Weights of a small contrastive audio-text model: log mel input, encoder norm rmsnorm.
Rows from expert 2 of block 9 of the audio encoder, named by matrix and row number. Rows with one number belong to one neuron. Each number is 128 + 24 x the weight over its row's rms, rounded and kept within 0 to 255. All counts start at 0. After the name is the row's rms in percent of the matrix's.
# gate: expert gate (encoder.blocks.9.mlp.gate, 4x640x320), inputs 0-53
# up: expert up (encoder.blocks.9.mlp.up, 4x640x320), inputs 0-53
# down: expert down (encoder.blocks.9.mlp.down, 4x320x640, transposed), outputs 0-53
gate.437 104 [128 128  92  89 126 157 140 112 130 145  74 128 128 205 130 139 119 151  85 178 132 128  95 133 103 146  88  98 145 128 128 128  94 128 128 203 115 129 132 128 200  64 128 125  81 159 133 149 141 128 133 128 128 159]
gate.438 098 [ 95 153  77 126 128 136 130 128 111 127 128 128 128 173 104 128 112 128 172 128 128 182 128 146 128 128 148 106 128 119 132 137 128  99 104 128 114 122 148 108 154 170  99 168 116 101 106 142 136  64 114 175 128  84]
gate.439 100 [140 149 140 112 128 115 181  94 128 138 128 128 128 132 125 128 174 122 160 141 118 128 128 129 128 132 123 130 154  98 176 108 128 173 128  89 128 116 128  60  98 118 166 117  94  61  66  96 159 128 128 167 128  90]
gate.440 106 [128 130 138  74 129 128 118 116 134 128 128  77 156 125 102 128 128 136 127 145  66 114 128 117 128 115 133 199 161 169 118 128 128 128 121 152 123 132 163 128 118 161 158 128 102 128  76  83 151 125 117 128 120 134]
gate.441 108 [130 146 163  74 128 157  87  53 117 137 105 182  96 157 142 128 107 128  62 120 131 172 128 128 128 129 135 182 118 128 128 140 140 126  99 118 119  92 186 128  90 143  82 108  97 108 121 128 128 161 143 116 128 160]
gate.442 103 [ 73 144 128 123 136 113 107 128 202 112 150 173  63 188 111 129 122 128 128 146 115 126 128 128 134 128 156 128 121 107 128 138 111 128 107 116 136 183 114 126 135  90 128 126 128 137 128 111  84 144 107 128 128  99]
gate.443 105 [155 121 128 128 128 115 157 128 154 141 128 128 128 113 134 151 128 113 128 128 133 122 117 156 133 128  92 106 128 148  95 102 128  89 136  40 134 126 137 120 151  97 128 112 128 128 124 125 171 159 128 128 118 125]
gate.444 096 [103 142 129 128 160 125 128 128 128 106 101 132  77 169 136 190 156 118 125 128 128 128 154 128 115 158  97 128 128 120 103 148  60 155 106 128  88 171 128 161 118 128 136 106 128 145 128 128 128 125 121 111 162 128]
gate.445 096 [128 128 116 128 123 129 135 145 142 133 128 128 109  83 109  75 128 128  82 128 153 125  92  74 128 123  82 138 128 137 118 143  75  93 165 128 130 121 164 119 128 124 128 154  76 122 143  65 118 163 128 165 128 110]
gate.446 107 [148 128 128 128 140 129 103 113  97 132  97 128 141 128  93 104 128 128 137 104 121  89 129 119 119 134 195 169 128 100 102 143  94 128 128 105 142  80 140 128 160 128 114 139 128 125 128 123 121 160  91 157 128 138]
gate.447 098 [118 128 128 109 128 177 128  96 128 128 110 116 128 128 113 144 128  72 126 143 105 130 146 142 128 157 128 143 136 128 150 128 115 157  77 144 128 146 166 136 128 105 128  81 128 130 128 146 128 128 106 124 141 164]
gate.448 107 [128 132 128 120 128 120 104  97  91 106  84 140 128 128 109 128 128 146 161 106 161 180 107 126 117 159  98 163 128 128 111 136 138 129 103 125 126 143 128 123  90 125 155 124 103 128 128  99 107 140 162 117 108 104]
gate.449 104 [188 127  94 184 128 128  81 119 155 160 136 128 128 136 108 128  85 127 148 130 106 150 137 155 137 128 139 128 125  97 101 114 128 114 172 128 131 170 104 128 128  93 128  80 128 133 128 121 114 111 128 128 128  81]
gate.450 103 [125 100 113 128 129 143 160 128 121 128 177 137 128 135 123 113 128 128 126 130  86 163 128 146 104 105 128 128 131  99  95 120  72 121 128 106 136 135 136 128 128  87 128 128 128 145 146 128 169 155 106  69 128 138]
gate.451 089 [128 118 137 128 149 112 108 111 121 162 128 128 128 128 111 128 197 118 171 126 128 130 129 121 119 128 139 131 157 128 128 128  90 127 156 161 128 128 144 128 128  94  64 128 128 128 133 128 128 153 127 131  68 128]
gate.452 098 [124 128 128 152  99 123  95 128 142 132  97 168 166 142 141 101 128 105 125  67 128 155 181  91 128 128 128 106 128 155 113 133 139 105 161 161 116 107 128 118 128 128 128  99 128 148 101  99 128  92 128 128 136 128]
gate.453 092 [138  81 173 136 142 143 106 164 117 128 126  78 133 164 128 153 128 128 128 114 128 104 165 128 148 136 165 128  97 128 154 134 102 137 128 128 119 133  90 186 128 128 144 143 144 128  88 138 110 133 144 124 145 138]
gate.454 102 [128 128 141 128 128 101 128  91 145 128 149  48 149 156 104 128 185 128 151 128 157 171 127 173 120  86 116 120 128 153 128 180 122 128 128 128 128 128 121 165 135 116 133 128  87 128 117 187 101 128 161 157 128 128]
gate.455 100 [128 158 146 110 142  83 116 134 125 159 145 128 159 128 128 128 176 128 144 162 114 109 162 152 116 128 128 142 132 142  72 128 128 129 128 128 128 128 159 128 149 128 128 128 128 143 140 128 116 168 182 140 107 128]
gate.456 102 [ 94 143 116 128  88 129 128 152 111  92 153 128 106 148 128 136 121 128 112 189 128 110  99 129 104 133 186 131 128  80 102  88 115 195 161 118 149 107 149 154 114 142 128 162 109  82 128 159 137 128  96 184 138 128]
gate.457 096 [112 128 109 155 196 121 128 128 113 128 128 136 128 130 125  92 128 128 118 128 190 130 128 128 118 124 128 100 154 128 128 108 128 132 105 128 115  98 128 170  98  82 158 128 143 119 173 128 108 128  67 129 133 111]
gate.458 096 [ 69 119 166 128 118 163 128 114 128 149 104 128 153 139 128 142 127 136 182 137 139 130 108  91 113  91 128 109 128 161 128 108 128 106 117 162 128 103  32 127 128 110 131 102 128  87 157  69 128 145 135 125 112 128]
gate.459 093 [128 126 128  74  97  65 128 140 120 167 119 176 128 125  88 130 128 143 127 117  96 117  94 188 105 114 128 128 128 103 128 141 128 128 133 158 113 127 128  89 123 173 128 114 128 181 130 128 140 100  90 131 128 128]
gate.460 106 [126 160 139  71  96  89 128 149 128 144 118 134 140 135 195 156 142 139 110 128 148 157 149 132  88 128 128 161 100 129  92 163 174 128 177 118 128 128 134  96 128 143 120 103  84  91 128 175 154 126 114 113 145 128]
gate.461 106 [168 124 128 128 127 146 139 121  96 128  82 128 136 134 113 148 128 141 137 137 152 117 152 122 123  82 135  78 110 167 135 115 133 128 128 181 114 132 121 183 103 110 107 162 122 122 159 150 159 128 128 148 138 124]
gate.462 109 [148 128 157 128 128 128 128 151  75 107 143 154  94  98 128 137 128  77 115 133 110 109 100 111 128 189  87 100 128 163 159 134  89 128 133  98 142 110 100 145 110 128 132  94 109 128 126 112 128 110 105 119 128 154]
gate.463 102 [128 127  88 122 140  92 121 112 126 145  97 128 108 107 144 128  87 112 100  69  99 128 150  38 138 116 162 184 128 136 132  83 134 128 123 120  85 147 128 114 128 121 144 114  79 176 162 173 128 144 128 128 128 165]
gate.464 099 [ 97 124 128  74 108 138 167 133 128 159 105 140  93  92 128 185 144 128 122  87 107 133 128 124 134 128 122 128 166 132  91 118 128 129 128 144 123 115 112 128 135 130 135  88 128 157 125 128 128 128 171 110  98 120]
gate.465 103 [128 128 147 128 109 128 131 156 152 142 196 125  93 128 143 157 162 128 128 131 170 138  87 155 128 147 144 128  99  92 161 103 135 128 123 132 128 146  83 137 102 119 128 120 159  82 147  90 128 117 152 145 128 128]
gate.466 103 [128  66 128 128 128  93 128 128 128 142 106 136 130 179 142 128 131 158 124 111 128 134 101  83 194 128 161 128 142 130 128 128  85 163 119 133  77  96 140 128 137 164 128 121 156 119 158 150 128 155 138 163 166 115]
gate.467 099 [128 156 145  86 128 126 128  96 158 198 132 118 128  99 128 165 104 123 100 126 128 120 128 101  97 122 128 166 186 162 128 128 128 168 121 128 150  90 130 128 137 182  94  62 128 144 128 125 125 109 108 121 162 128]
gate.468 103 [128 152 122 115 128 128 174 112 128 128 128 128 128 164 172  59 132 149 127 166 128 128 134 128 128 146 143  90 147 128 147 123 136 162 128 113 111 146  87 128 144 170 128 128 166 128 128 113 109 128 122 128 129 128]
gate.469 093 [151 118  84 128 128 121  83 128 146 105 154 128 165 119 117 128 127 114 129 114 128 128 117 128  98 128 140 128 128 139 128  92 100 174 128 125  88 128 121 109 130  96 128  55 226 128 152 120 136 156 155 101 128 108]
gate.470 106 [128 104 128 141 128 118 112 106 128 128 107 124 188 125 111 113 144 114 128 154 128 128 119 150 128 128 128 128 116 115 132 153 187 128 128 139  93 128 128 128 119 128 138 139  71 128 101 176 115 109 170 141 119  60]
gate.471 096 [128 128 130 167 128 128 114 157 128 128 164 127 136 102 128 178 133 128 145 128 128 128 109 156 177 187 101 128 120 128 175  91 151 128 128 194 104 129 139 134 122 155 128 128 128  81 142 120 104 111 128 118 120 128]
gate.472 096 [192 176 128 102  91 127  69 128  92 128 128 133 128 128 166  93 128 152 182  57 203  78 161 110 125 128 140 121 128 128 128 116 140 128 127 128 122 128 138 128 160 128 128 128 128 179 143 106 132 177 128  97 140 140]
gate.473 107 [131 128 140 144 135  85 134 128 128 134 105 128 103 100 112 128 110 105 116 175 131 105  80 128 155 147 128 118  98 128 114 184  81 127  98 119 151 115 128 150 101 133 143 128 157 123  67 128 116 128 128 176  90 111]
gate.474 098 [103  80 128 168 128 130 162 151 135 127 132 148 101 124 106 128 158 145 115  95 111 132  79 128 148 100 156 128 128 128  87 136 142 203 128 128 140 144 101 110 124 130 166 128 177 128 156  84 153 210 112 149 128 146]
gate.475 102 [156 166 176 141 128 128  71 148 151 179 128 177 128 118 128  97 122 154 128 135 110  88 129 128  84 112 106 128 176 156 128 134 148 126 186 128 125 131  81 110 141 128 114 128 128 128 156 149 101 112 170 139 128 153]
gate.476 095 [128 126 112 128 128 140 157 122 118 128 128  71  86  51 128 128 128 128 163 155  93 128 128 136 143 152 128 135 126 138 109 120 128 135  98 156 141 146 128 128  62 144  99 151 138 128  68  59 128  72 128 167 160 110]
gate.477 108 [150 128  90 126 159 118 154 134 122 111 128 188 128 109 124 128  93 118 128  99 162  82 154 126 128 114  69 159 124 117 126 134 136 128 184 147 142  78 128 103 128 113 125 128 103 112 125 109 128 181 174 146 128 128]
up.437 103 [148 128 128 131 173 111  83 133  71 186 128 124 151 132 116 146 128 137  88 175 115 106 128 128 149 130 128 128 153 105 148 128 118 128 164 128 128 149  92 135 145  85 177 128 128 140 128 128 128 129 119 128 128 100]
up.438 098 [151 128 128 127 128  74 128 109 128 128 128 135 171 143 128 103 138 128 124 128 133 103 106 122 156 128 127 188 150  60 128 128 128  86 128 128 128  66 128 128 128 150 128 128 157 128 128 161 123 128 157 162 155 128]
up.439 098 [147 111 135 126 154 121 128 103 128 128 170 128 119 114 164  98 109 141 213 115 106 106  89 161 153 128 124 128 112 123 194  88 145 128 129 112 113 128 128 110 103 128 157 159 133 167 151 159 103 128  99 178 113 133]
up.440 093 [144 128 128 128 149  95 116 128 128  78 128 128 128 107 128 115 143 128 105 149 163 159  62 128 135 214 128 128 177 105 128 129 128 128 131 105  96  83 128 158 128 128  97 128 198 110 128 130  96 152 158 144  63 128]
up.441 099 [181 128 128 154 115  90 129 156  91  84 147 128 137 102 133 108 146 141  90  65 140  93 129  89 118  91 104  87 114 179  75 209 123 147 177 103 128 128 111 128 121 128  86 128 133 125 142 128 179 167 103 143 165  98]
up.442 102 [128 128  87 132 142 155 163 114 118 124 118 136 114  67 129 153 132 141 128 138 119 133 128 147 108 128  74 128 169 136 151 155 128 168 141 143 150 126 128 137 140 131 128 128 128 151 105 128 103 124 139  91 156 128]
up.443 098 [163 105 118 121 136 169 170 115 129 128 172 114  79 156 181 117 128 139 121 143 121 110 128 122 136 169 145 123 120  99  99  74 120 142 123 128 141 128 112 128 177 107 128 128 155  95 128  99 107 128 128 128 141 129]
up.444 111 [128 167 115 129 120 128 128 133 133 129 130  86 128 138 151  91 133 167 151 128 128 128 140 159 128 130 143 135 125 135 128 124 118 139 128 164 141 149  81 128  86 161 170 159 115 128 130 128 196 108 128 113 128 141]
up.445 105 [103 158 128 128 122 128 133 185  99 129 137 127 146  97 128 128  95 128 170 128  96 118 118 118  99 128 122 128  73 128 128 113 112 133 128 128 153 100 134 128 128 164 109 128  93  97 109 128 151 167  84 108 140 128]
up.446 092 [121 127 160 141 206 106 128 139 157 128 128  83 111  85 177 129  79 128 119  76 105 180  94 161 154 123 161 165 128 158 104 154 130 106 128 146 163 116 115 128 108 156 128 128 128 128 128  74 128 166  38 124 143 128]
up.447 100 [128 128 128 106 128 148 197 128 120 128 123 101 129 132 179 128 128 156 139 129 110 116 128 136 128 170 128 147 128 134 136 128 141 141 177 175 128 128  76 128  78 128 133  81 115 107 112 128 141 144 154  91 151 126]
up.448 097 [128 100 134 128 167 128 128 128  77 128 134 142 113 167 128 128 128 128 114 128 124 128 123 132 128 190 134 128 128 128 170 114 131  86 132 122 124 130 147 139 128 126 144 128 102 146 128 177 164 128 125 121 191 172]
up.449 090 [ 79 168 153 157 181 128 133 128 137 128 128 128 128 102 165  98  74 128 128 117 151 128 107 195 128 128 128 131 112 152 147 127 128 123 195 148 103 128 128 127 162 125 128 128 128 155 133 174 128 128 148  83 128 107]
up.450 099 [106 128 128 146 126 128 128 101 128 114 128 170 119 128 112 126 128 117 128 179  94 128 149 128 169 119 193 134 110 133 127 170  93 148 131 133 136 166 128 141 147 111  82 128 128 113 128 128 164 150 138 128 155 101]
up.451 107 [128  91  78  97  99 110 128 112 151 194 192 161 142 128 128 120 134 128 128 128  84  90 137 132 110  93 133 169 116 151 139 147 120 128 128 128 128 148 128 128  80 128 128 128 131 115  98 128 128 120 128 128 121 115]
up.452 110 [128 179 110  98  90 128 120 128  75 101  99 145 128 156 110  66 179 133  97 145  76 143 119 132 150 128 128 162 162 131 128 136 162 133 131 128 144 128 119 128 143 151 139 148 128 124 128  63 128 108 132 129 128 128]
up.453 093 [128  86 128 158 128 128 128 128 180 128 174 134 128 131 161 128 110  91 128 182 163 128 135 128 125 147 128 133 144 128 135 119 140  91 140 108  97 127 112 124 142 128 143 131 128 135 128 154 140 145 150 144 174 128]
up.454 103 [128 179 119  83 132 106 128 128 163  95 155 128 128 120 128  83 134 128 128 190 171 139 123 128 143 128 128 126 128  54 183 117 128 128 129  86 155 144  79 111 144 128 116 157 117 128 128 128 124 111 128 137 128 128]
up.455 109 [128 128 127 137 128 128 128 113 137 133 164 128 133  95 100 124  89 128 118 153 147  90 115 128 127  90 128 128 132 115 130 109 129 129 128 152 172 113 131 107 108 128 121 104 133  95 161 118 162  94 163 127 128 123]
up.456 102 [ 73  98 137 135 159 116 138 125  77  99 134 128 142 128 128 122 128 142 128 128  99 128 107 115 128 128 160  84 103 128 128 153 128  89 113 142 128 128  98 165 128 131  62 128 167 133 119 117 128 113  94  68 195 128]
up.457 103 [140 140 128 128 126 106 148  70 145 155 100 134 139  98 128  45 177 128 128 159 128 107 126 172 130 153 107 113 128 128 128 133 132 102 173  59 100 128 157 134 173  97 128 152 182 128 156 128 125 142 128 105 128 124]
up.458 102 [159 148 137 166 159 103 128 123 162 147  89 173 142 128  99 118 160  44 108 113  59 128 135 143 134 128 152 115 149 104 128 128 128 131 128 128 145  92 128 128 128 179 142 128 139 115 141 128 128 128  90 128 108 149]
up.459 101 [151 121  78  88 173  90 128 128 128 154 128 128 206 137 128 128 128 128 128  85  89 128 166 133 133 128 128 128 138 171  94 128 137 128 106 137  79 117 126 128 145 128 128 112 123 158 128 128 124 128 107 128 130 128]
up.460 100 [ 99 128 126 128 141 128 102 194  87 105 128  70 160  91 128 134 149 120 128 132 128 165 145 107 119 154 128 152  93 140 121 128 101 131 141  87 123 128 188 123 128 149 128 128 128 128 124 126  85 148 128 179 128 128]
up.461 106 [147 134  88 119 142 175 128 159 128 131 128  74 128 165 106 166 123 128 143 128 128 126 128  92 128 164 139 123 128 126 106 128 146 150 109 128 128 122 104 128 162 128 132 128 147 128 128 104 121 128 142 128 128 128]
up.462 104 [120 128 122 114 150 165 149 128 104 128 128 156 100 104 135 128 128 129 147 128 158 128 115 128 128 111 130 128 153 128 104 128 105 104 122 142 120 128 128 132 114 116 138 128 128 123 158  84 125 128 128 142 138 128]
up.463 100 [163 134 149 104 135 106 150 128 128 128 110 100 128 128 128 128 162 128 126 128 164  70 132 128 128 116 113 128 133 110 143 136 171 145 128 128 156 128 118 175 112 128 161 100 149 109 145 163 195 122  94 111 104 122]
up.464 104 [128 128 134 115  75 131 128 123 164 128 101 156 128  99 133 151 116  90 151 128 134  86 128 135 134 150 128 128 140 128 119 118 133 122  92 128 128 128 104 128 128 128 128 164 128 187 140 111 128 128 162 128 127 153]
up.465 108 [141 146  89 128 100 142 129 122 150 148 117 105 128  69 135 113  98 128 126 155 106 128 129 114 128 109 104 120 120 128 119 157 128  90 211 147 128 115 152 128 156 128 128 121  90 132 157 128  71 128 128 132  92 128]
up.466 097 [128 106 197  98 145 146 109 128 114 128 160 128 128 147 158 128 148 120 110 178 128  98 134 162 118 128 128 156 156 124 128 128 162 130 147 124 112 128 104 187 156 136 128 128 128 128 175 128 128 128 106  89 129 128]
up.467 101 [128 141  92 157 128 128 140 119 128 149 128 128 123 128 134 110 128 128 164 128 128 134 144 128 128 119 128 119 112 120 135 118 142 156  97 159  82 136 117 118 128 143  84 128  97 139 104 128 128 195 128 128 128 159]
up.468 099 [161 128 145  58 128 116 128 128 185 128 136  96 119 132 133 128 128 128  69 157 130 109  95 151 128 128 128 147 128 122 144 110 128 128 102 135 128 128 128 143 119 152  15  85 128 186 115 204 150 160  94 128 108 124]
up.469 103 [154 151 137 128 135 167  97 129 127  88  91 161 104 128 153 128 100 128 128 110 145 128 155 148 134  70 147 128 128 128 143 147 114 105 113 134 130 128 177 128 140 128 124 112 131 128 133 109 128 128  88 132 145 114]
up.470 103 [103 128 128 128 165 123 115 128 107 137 128 140 128 135 128 130 162 128  86 128 128 128 144 122 128 132 160 128  97 128 128 128 128 144 140 126 178 128 143 163 126 128 118 128 128 128 135 108 114 122 128  91 144 128]
up.471 106 [162 145 130 128 111 128 138 112 135 106 128 133 100 128 105 144 180 128 154 107 190 120 128 102 116 104  88 145 152 128  96 109 173 195 150 124  64  98  90 155 135  61  74 170 128 104 128 103 128 128 128 183 130 128]
up.472 092 [128 146 128 128 110 120 128 128  86 128 153  97 132 128 128 154 128  99 134 136 128 128 135 128 168 145 128 135 180 128 128 161 158 128 128 148 128 158 173 148 121 111 119 154 128 182  90 128 128 132 135 187 140 127]
up.473 098 [128 192  56  87 128 166 130 128 128 115 110 121 171 118 142 128 122 200 124 128  99 114 119 165 128  74 138 139 154 128 116 135 144 102 148 143 151 128 217 126 128 186 129 170  54 102 105 128 128 141 147 118  92 124]
up.474 094 [128 106 110 113 128 125 128 128 160 128 171 128 128 134  57 108 153 128 128  98  82 151 128 121  94 128 128 131 123 128 128 128 128  96  93 121 128 130  99  96 128 128 128 123 121 118 128 174 136 125 129 117  95 128]
up.475 099 [101 128 111 167 127 128 109 112 128 134 126 128 136 100 135 121 116  77 128 118 128 135 134 128 140 123 129 104 128 128 119 165  81 145 157 165 142 153 128 163  77 128 128  74 128 153 149 154 110 136 128  97 112 158]
up.476 099 [143 152 135 214  88  81 128 107  86 140 112 128 191  89  96 110 103 163 158 144  84 122  73 158 128 128 128 128 117 149 128 128 123 132 130 139  84 128 128  91 144  78 128 128 148 128 191 128 128 114 149  92 114 128]
up.477 107 [161 131 128 128 128 128 128 136  83  97 132 147 108 111 164 128 145 146 157  89 143 128 112 133 115 108  83 112 114 118 146 108  90 102 128 128 128 184 152  98 123  91 128 128 109 117 137 117 148 128 105 128 124 134]
down.437 103 [125 123 158 152 109  64 137  85 102  75 128 128  91 115 183 119 128 144 160 116  92 140 145 135 128 128 142 182 152 126  96 128 128 128 105 128  82 109 108 128  54  89 128  81 128 128  93 128 128 144 116 124 124 165]
down.438 095 [142 141 113  94 151 128 162 159 115 120 173 131 128  95 111 152 131 100 154 128 159 128  95 128 147 101 145  81 121 128 157 109 128 128 127 128  94 159 128 118 165 103 122 132 131  88  66 125 112 151 128 128 110  96]
down.439 095 [128 114 128 128 139 169 148 100 128 128 147 108 128 128 135 147 127 125 154 140 157 196  67 128 139 180 128 104 140 103 128 147 161 128 113 130 150 128 156 138 128 115 139 131 133 155 120 128  64 125 113 128 155 102]
down.440 096 [128 162 128 129 180 110 180  88 112 126  48 102 128 128 128 128 136 111 151 128 139 128 128 129 101 135 159 155 128  96 126 128  95 128  77 136 133 108 107  90 128 127 128 128 110  91 128 121 127 128 128  76 175 177]
down.441 098 [154 150 128 117 128 128 128 110 128 118 150 128 128 124  87 145 128 135 128 157 128 176 128 132  77 122 128 140 128 128 139 128 176 155 128 166  93 141 128 128 128 128 128 128  83 156 128 138 128 128 111 149 143 151]
down.442 102 [123 112 142 147 128 144 143 166  93 128 131 128 128  99 110 141  90 128 129  31 143 154 128 128 128 111 128 128 169 128  87 107  95 128 128 128 128 128 100 122 159 128 151  89  98 128 128 128 147 128 155 157 128 121]
down.443 108 [128 134 132 128 119 101  72 162 128  72 125 162 140 129 128 128 120 131 132 134 114 119 128 103 143 128 161 128 133  87 150 128 128 143 107 112 150 142 164 194  80 103 128 125 121 128  96 144 118 128 135 110 119 128]
down.444 091 [214 128 133 129 128 128 123 162 139 132 106 128 115 127 128 128 128  99 128  85 128 106 131 128 128 167 106  95 128 107 133 155 158 123 113 119 175 108 136 156 167 119 134  96 128 128 137 126 189 128  84 128 128 123]
down.445 098 [128 125 128  80 139  94 150 125 128 148 128 128 128 110 128 120  58 128 128 109 115 102 115 145 108 128 113 167 128  87 158 144 128 128 157 128 156 141 118 128  91 114 162 139 128 186 174 126 139 121 148 124 153 147]
down.446 099 [128 114  89 102 128 128  95 116 100 153 128 125 128 128 128 107 160 118  82 103 170 108 104  42  82 128 121 129 128  89 128 181 128 131 128 154 128 104 128 129 126 126 128 164 123 128 152 128 111 119  81 128 162 120]
down.447 098 [128 128 115 105 128 157 142 128 107 128 126 132 161 108 128 147 128 115 174 126  81 132 159 157 128 146  80 128 128 128  97  93 128  91 182 128 128 152 128 128 128 128 111 128 109 128 128 116 128 128 110 128 127 175]
down.448 098 [128  98 128 102 126 127 142 128 137 128 130 128 128 139 132 135  97 128 148 162 128 128 167 120 128 111 148 134 204 128  73 128 158 128 122 128 128 128 135 143 177 128 163 120 128 102 128 158 126 140  76 135 188 154]
down.449 093 [106 132 128 137  87 144 137 125 128 155 157 138 107 128 104 128 141 128 164 129 141 129 128 128 128 128 138 129 128 128 128 122 102 128 107 111 116 118 128 129 125 175 121  95  89 132 128 200 128  75 128  96 104 128]
down.450 103 [121 129  92 167 128 128 149 128 130 146 128 128 128 117 152 154 142 128 128 133 148 128 105 128 147 153 137 114 137  64 109 128 156 120 128 128 153 114 117 128 128 125 128 128 164 102  56  96  98 111 157 128 112 104]
down.451 101 [194 152 128 165 128 118 103 128 128 128 108 150 146 128 103 131  94 128 137 117 128 118 136 110  86 128 135 120 128 136 128 116 166 128  97 128 131 171 137  81 157 126 128 128  93 128 146 128 108 136 128 184 128 112]
down.452 096 [101 128 148 158 116 100 128 128 113 131 128 128  60  98  76 128 128 138 131 194 128 136 128 122 118 163 117 128 135 128 128 119 116 128 117 128  69 128 167 128 137 111 128 128 119  90 126 120 128 139 191 139 143 122]
down.453 095 [128 128 128 124 163 128 143 183 128 128 195 215 133 128 127 128 110  83 116 169 150 178 128 128 147  77 139 128 128 140 128 113 117 128 128 137 149  93 119 105 122 129 128 125 129 111 128 128 173 128 135 173 130 183]
down.454 091 [164 108 101 128 128 128  82 128 128 117 148 124 121 150 148 129 106 128 107 117 183 128 142 129 128  98 138 128 128 130 128 142 128 112 138 100 128  77 146 128 128 128 166 139 128  97 157 128 128 168 128 156 135 174]
down.455 098 [155 128 112 128 115 173 160 141 128 128 122 128 101 141 127 128 128  90 128  88  69 128 125 143 128 106 143 135  93 129 128 145 128 128 128 117  91 117  86 128  98 128 144 131  55 129 128 127 171 149 133 179 135 128]
down.456 100 [135 128 107 128 128 128 128 193  81 148 111 128 128 109 131  43 147 146 145 128  97 148 133 163 142 111 152 128 212 114 115  81  79  72 124 128 106 131 151 122  72 143  86 183 126 120 147 128 162 173  91 128 173  90]
down.457 102 [168  98 121 145 128 188 149 128 129 135 128 128 128 157 134 171 127 127 153  85 128 128 127 178 128 160 113 178 167 128  98 123 128 128 128 128 128 128 128 136 152 149 145 184 141 109 128 128  93  91 128 138  81 186]
down.458 105 [128 128  59 154  96  89 155 143 128 128 128 104 117 128 109 132 153 151 128 133 128 128 128 158 185 114 162 142 141 128 128 167 126 128 115 167 128 102  83 128  71  95 189 165 141 102  95 157 128 119 145  82 120 125]
down.459 099 [113 128 135 128 155  73  86 128 131 124 114 181  86 128 128 135 107 126 177 128 119 129 152 128 126 148 124 128 110  82 148 137 124  96 125 128 105 102 128 189 119 183 104  84  93 128  97 115 128 107 125 156 128 128]
down.460 105 [128 128 128 128 159 130 128 137 128 174 162 214 179 128 128  77 128 128 140 205 162 159 154 153 123 142 128 176 102 104 172 117 123 116 125 100 144 128 128 128  86 135 143 128 143 128 128 128 128 144 147 101 128 142]
down.461 106 [105 112 116  99 128 162 128 128 128 129 128 126 164 180 166 126 128 160  96 153  83 128 183  91 150 128  93 100 128 148 139 123 101 112  97 128 112 105 128 129  90 136 145 128 111  98 149 128 180 144 144 107 115  64]
down.462 109 [122  98 128 120 103 132 110 152 128  90 128 118 176 128 128 135 128 128 123 128 166 128 134  71  96 165 128 177 160 139 175 155 128 128 128 128 128 128 151 155 197 146 128 123  97 114 158 120  47  97 139 137 128 163]
down.463 102 [114 157 128 128 128 128 157  95 136 128 105 147 141 128 128 168 111  97 128 106 128 128 128 120 128 128  89 164 111 114 128 164 144 132 143 141 128 176 101 138 158 149 132 158 147 128 128 191 148 138 138 132 136 128]
down.464 096 [128 128 141 128 182 111 128 106 128 128 127 114 157 118 128 123 128 131 128 128 128 149 134 102 141  84 128 128  98  58 119 121 128 122 118 128 158 128 127 155 111 110 128 145 143 128 128 124 152 119 128 149 128 132]
down.465 098 [128 112 159 128 128 128 158 128 133 120 128 111  99 147 116 128 137 101 111 103  98 101 112 144 161 128 170 128 137 112  85 118 138 164 112 128 132 152 128 128 128 128 125 140 164 128 148 133 131 128 146  81 167  92]
down.466 104 [128 128 110 128 130 128 116 128 134 123  90 128 148 150 145 110 128 102 128 139 100  75 128  86 128 198 128 128 128 128 128 143 130  98 140 128 137 100 152 104 128 128  69 128 114 157 128 108 105 158 128 128 113 128]
down.467 111 [128 158 136 128 128  84 128 134  71 108 128 134 164 153 128 128 170 128 114 128 128 109 128 152  61 168  89 128 179 128 128 124 128  95 128 131  70 128 121 153 128  90 120 120 149 128 128 139 128 128  73 128 128 128]
down.468 109 [ 73 122 164 155 176 129 163 114 146 123 128 128 131 141 146 128 170 110 128 128 128 116 154 169  95 136 174  86 128 139  99 163 122 117 128 128 133 148  86 129 128 128 127  92 140 128  99 143 128 126 128 119 134 180]
down.469 103 [128  96  69  77 106 155 167 158 169 120 110 132 161 188 128 151  93 101 128 126 133 128 107 133 129 128  85 124 128 160 147 108 128 144 128 191 102 105 128 128 142 123 125 158 147  95 158  95 173 221 111 138 131 128]
down.470 086 [132 116 128  76 151 170 128 157 102 139 136  84  77 109 128 128  59  96  83 128  50  91 140 148 128 166 149 128 142 110 128 151 128 128 128 120 128 164  97 128 109 136 137 128 128 112 139 128 119 171 128 186 132 128]
down.471 091 [128 143 197 128  97  85 144 121 128 176 128  64 142 131 128 130 128 109 134 137 105 123  88 128 189 128 128 163 123 100 128 103  85 128 128 128 181 127 109 175 134 128 128 151 157 148 128 124 134  83  82 171 151 115]
down.472 105 [129 129 143 101 127 128 122 130 109 147  73 128 151 110 120 124 136  90 131 131 126 120 123 109 152 100 128 156 139 192 173 149 156 128 116 127  55 126 142 128 121 128 109 130 135 124 128 136 167 132 123 113 129 135]
down.473 101 [101  94 183 128 128 139 119 128 158 102 122  88 128 108 128 152 102 172 128  95  92 110 128 128 128 167 110 117 128 101 114 119 103 140 126 128 126 128 151 128 109 128 118 128 193 128  93 167 140 161 109  83 128 170]
down.474 111 [128 139 128 128  61 138 146 108 128  91 128  95 128 118 151 128 213 126 172  91 128 128 145 170 128 133 108 128 142 132 134  96 162 138 175 128 128 131 127 120 128 128 107 183 140 144 159  86 111  86  87 128 136 149]
down.475 106 [134 128 184  48 111 164 128 166  91 140  94 129 108 119 128 106 132 168 163 110  96 111 125 115 140 116 100 128 160  70 128 135 125 128 139 128 128 155 126  95 120  99 155  72 171 123 156 156 110 187 124 160 160 131]
down.476 099 [128 168 172  74 139 168 155 121 105 128 128 134 131 135  74 127  82 119 131  95 132 128 119 112 141 128 128 134 108  97 128 141 128 104 120 120 153  68 128 128 111 128 144 212 132 138 128 128 175 128 122 128 157 128]
down.477 106 [ 92 104 109 137 164 128 145 128 160 136 166 113 155 156 160  97 129 128 169 128  96 128 117 111 119 145  88 128 128 133 131 145 128 133 135  59 128 128 128 128 114 109 112 128 128  89 128 121 128  86 128 107 109 119]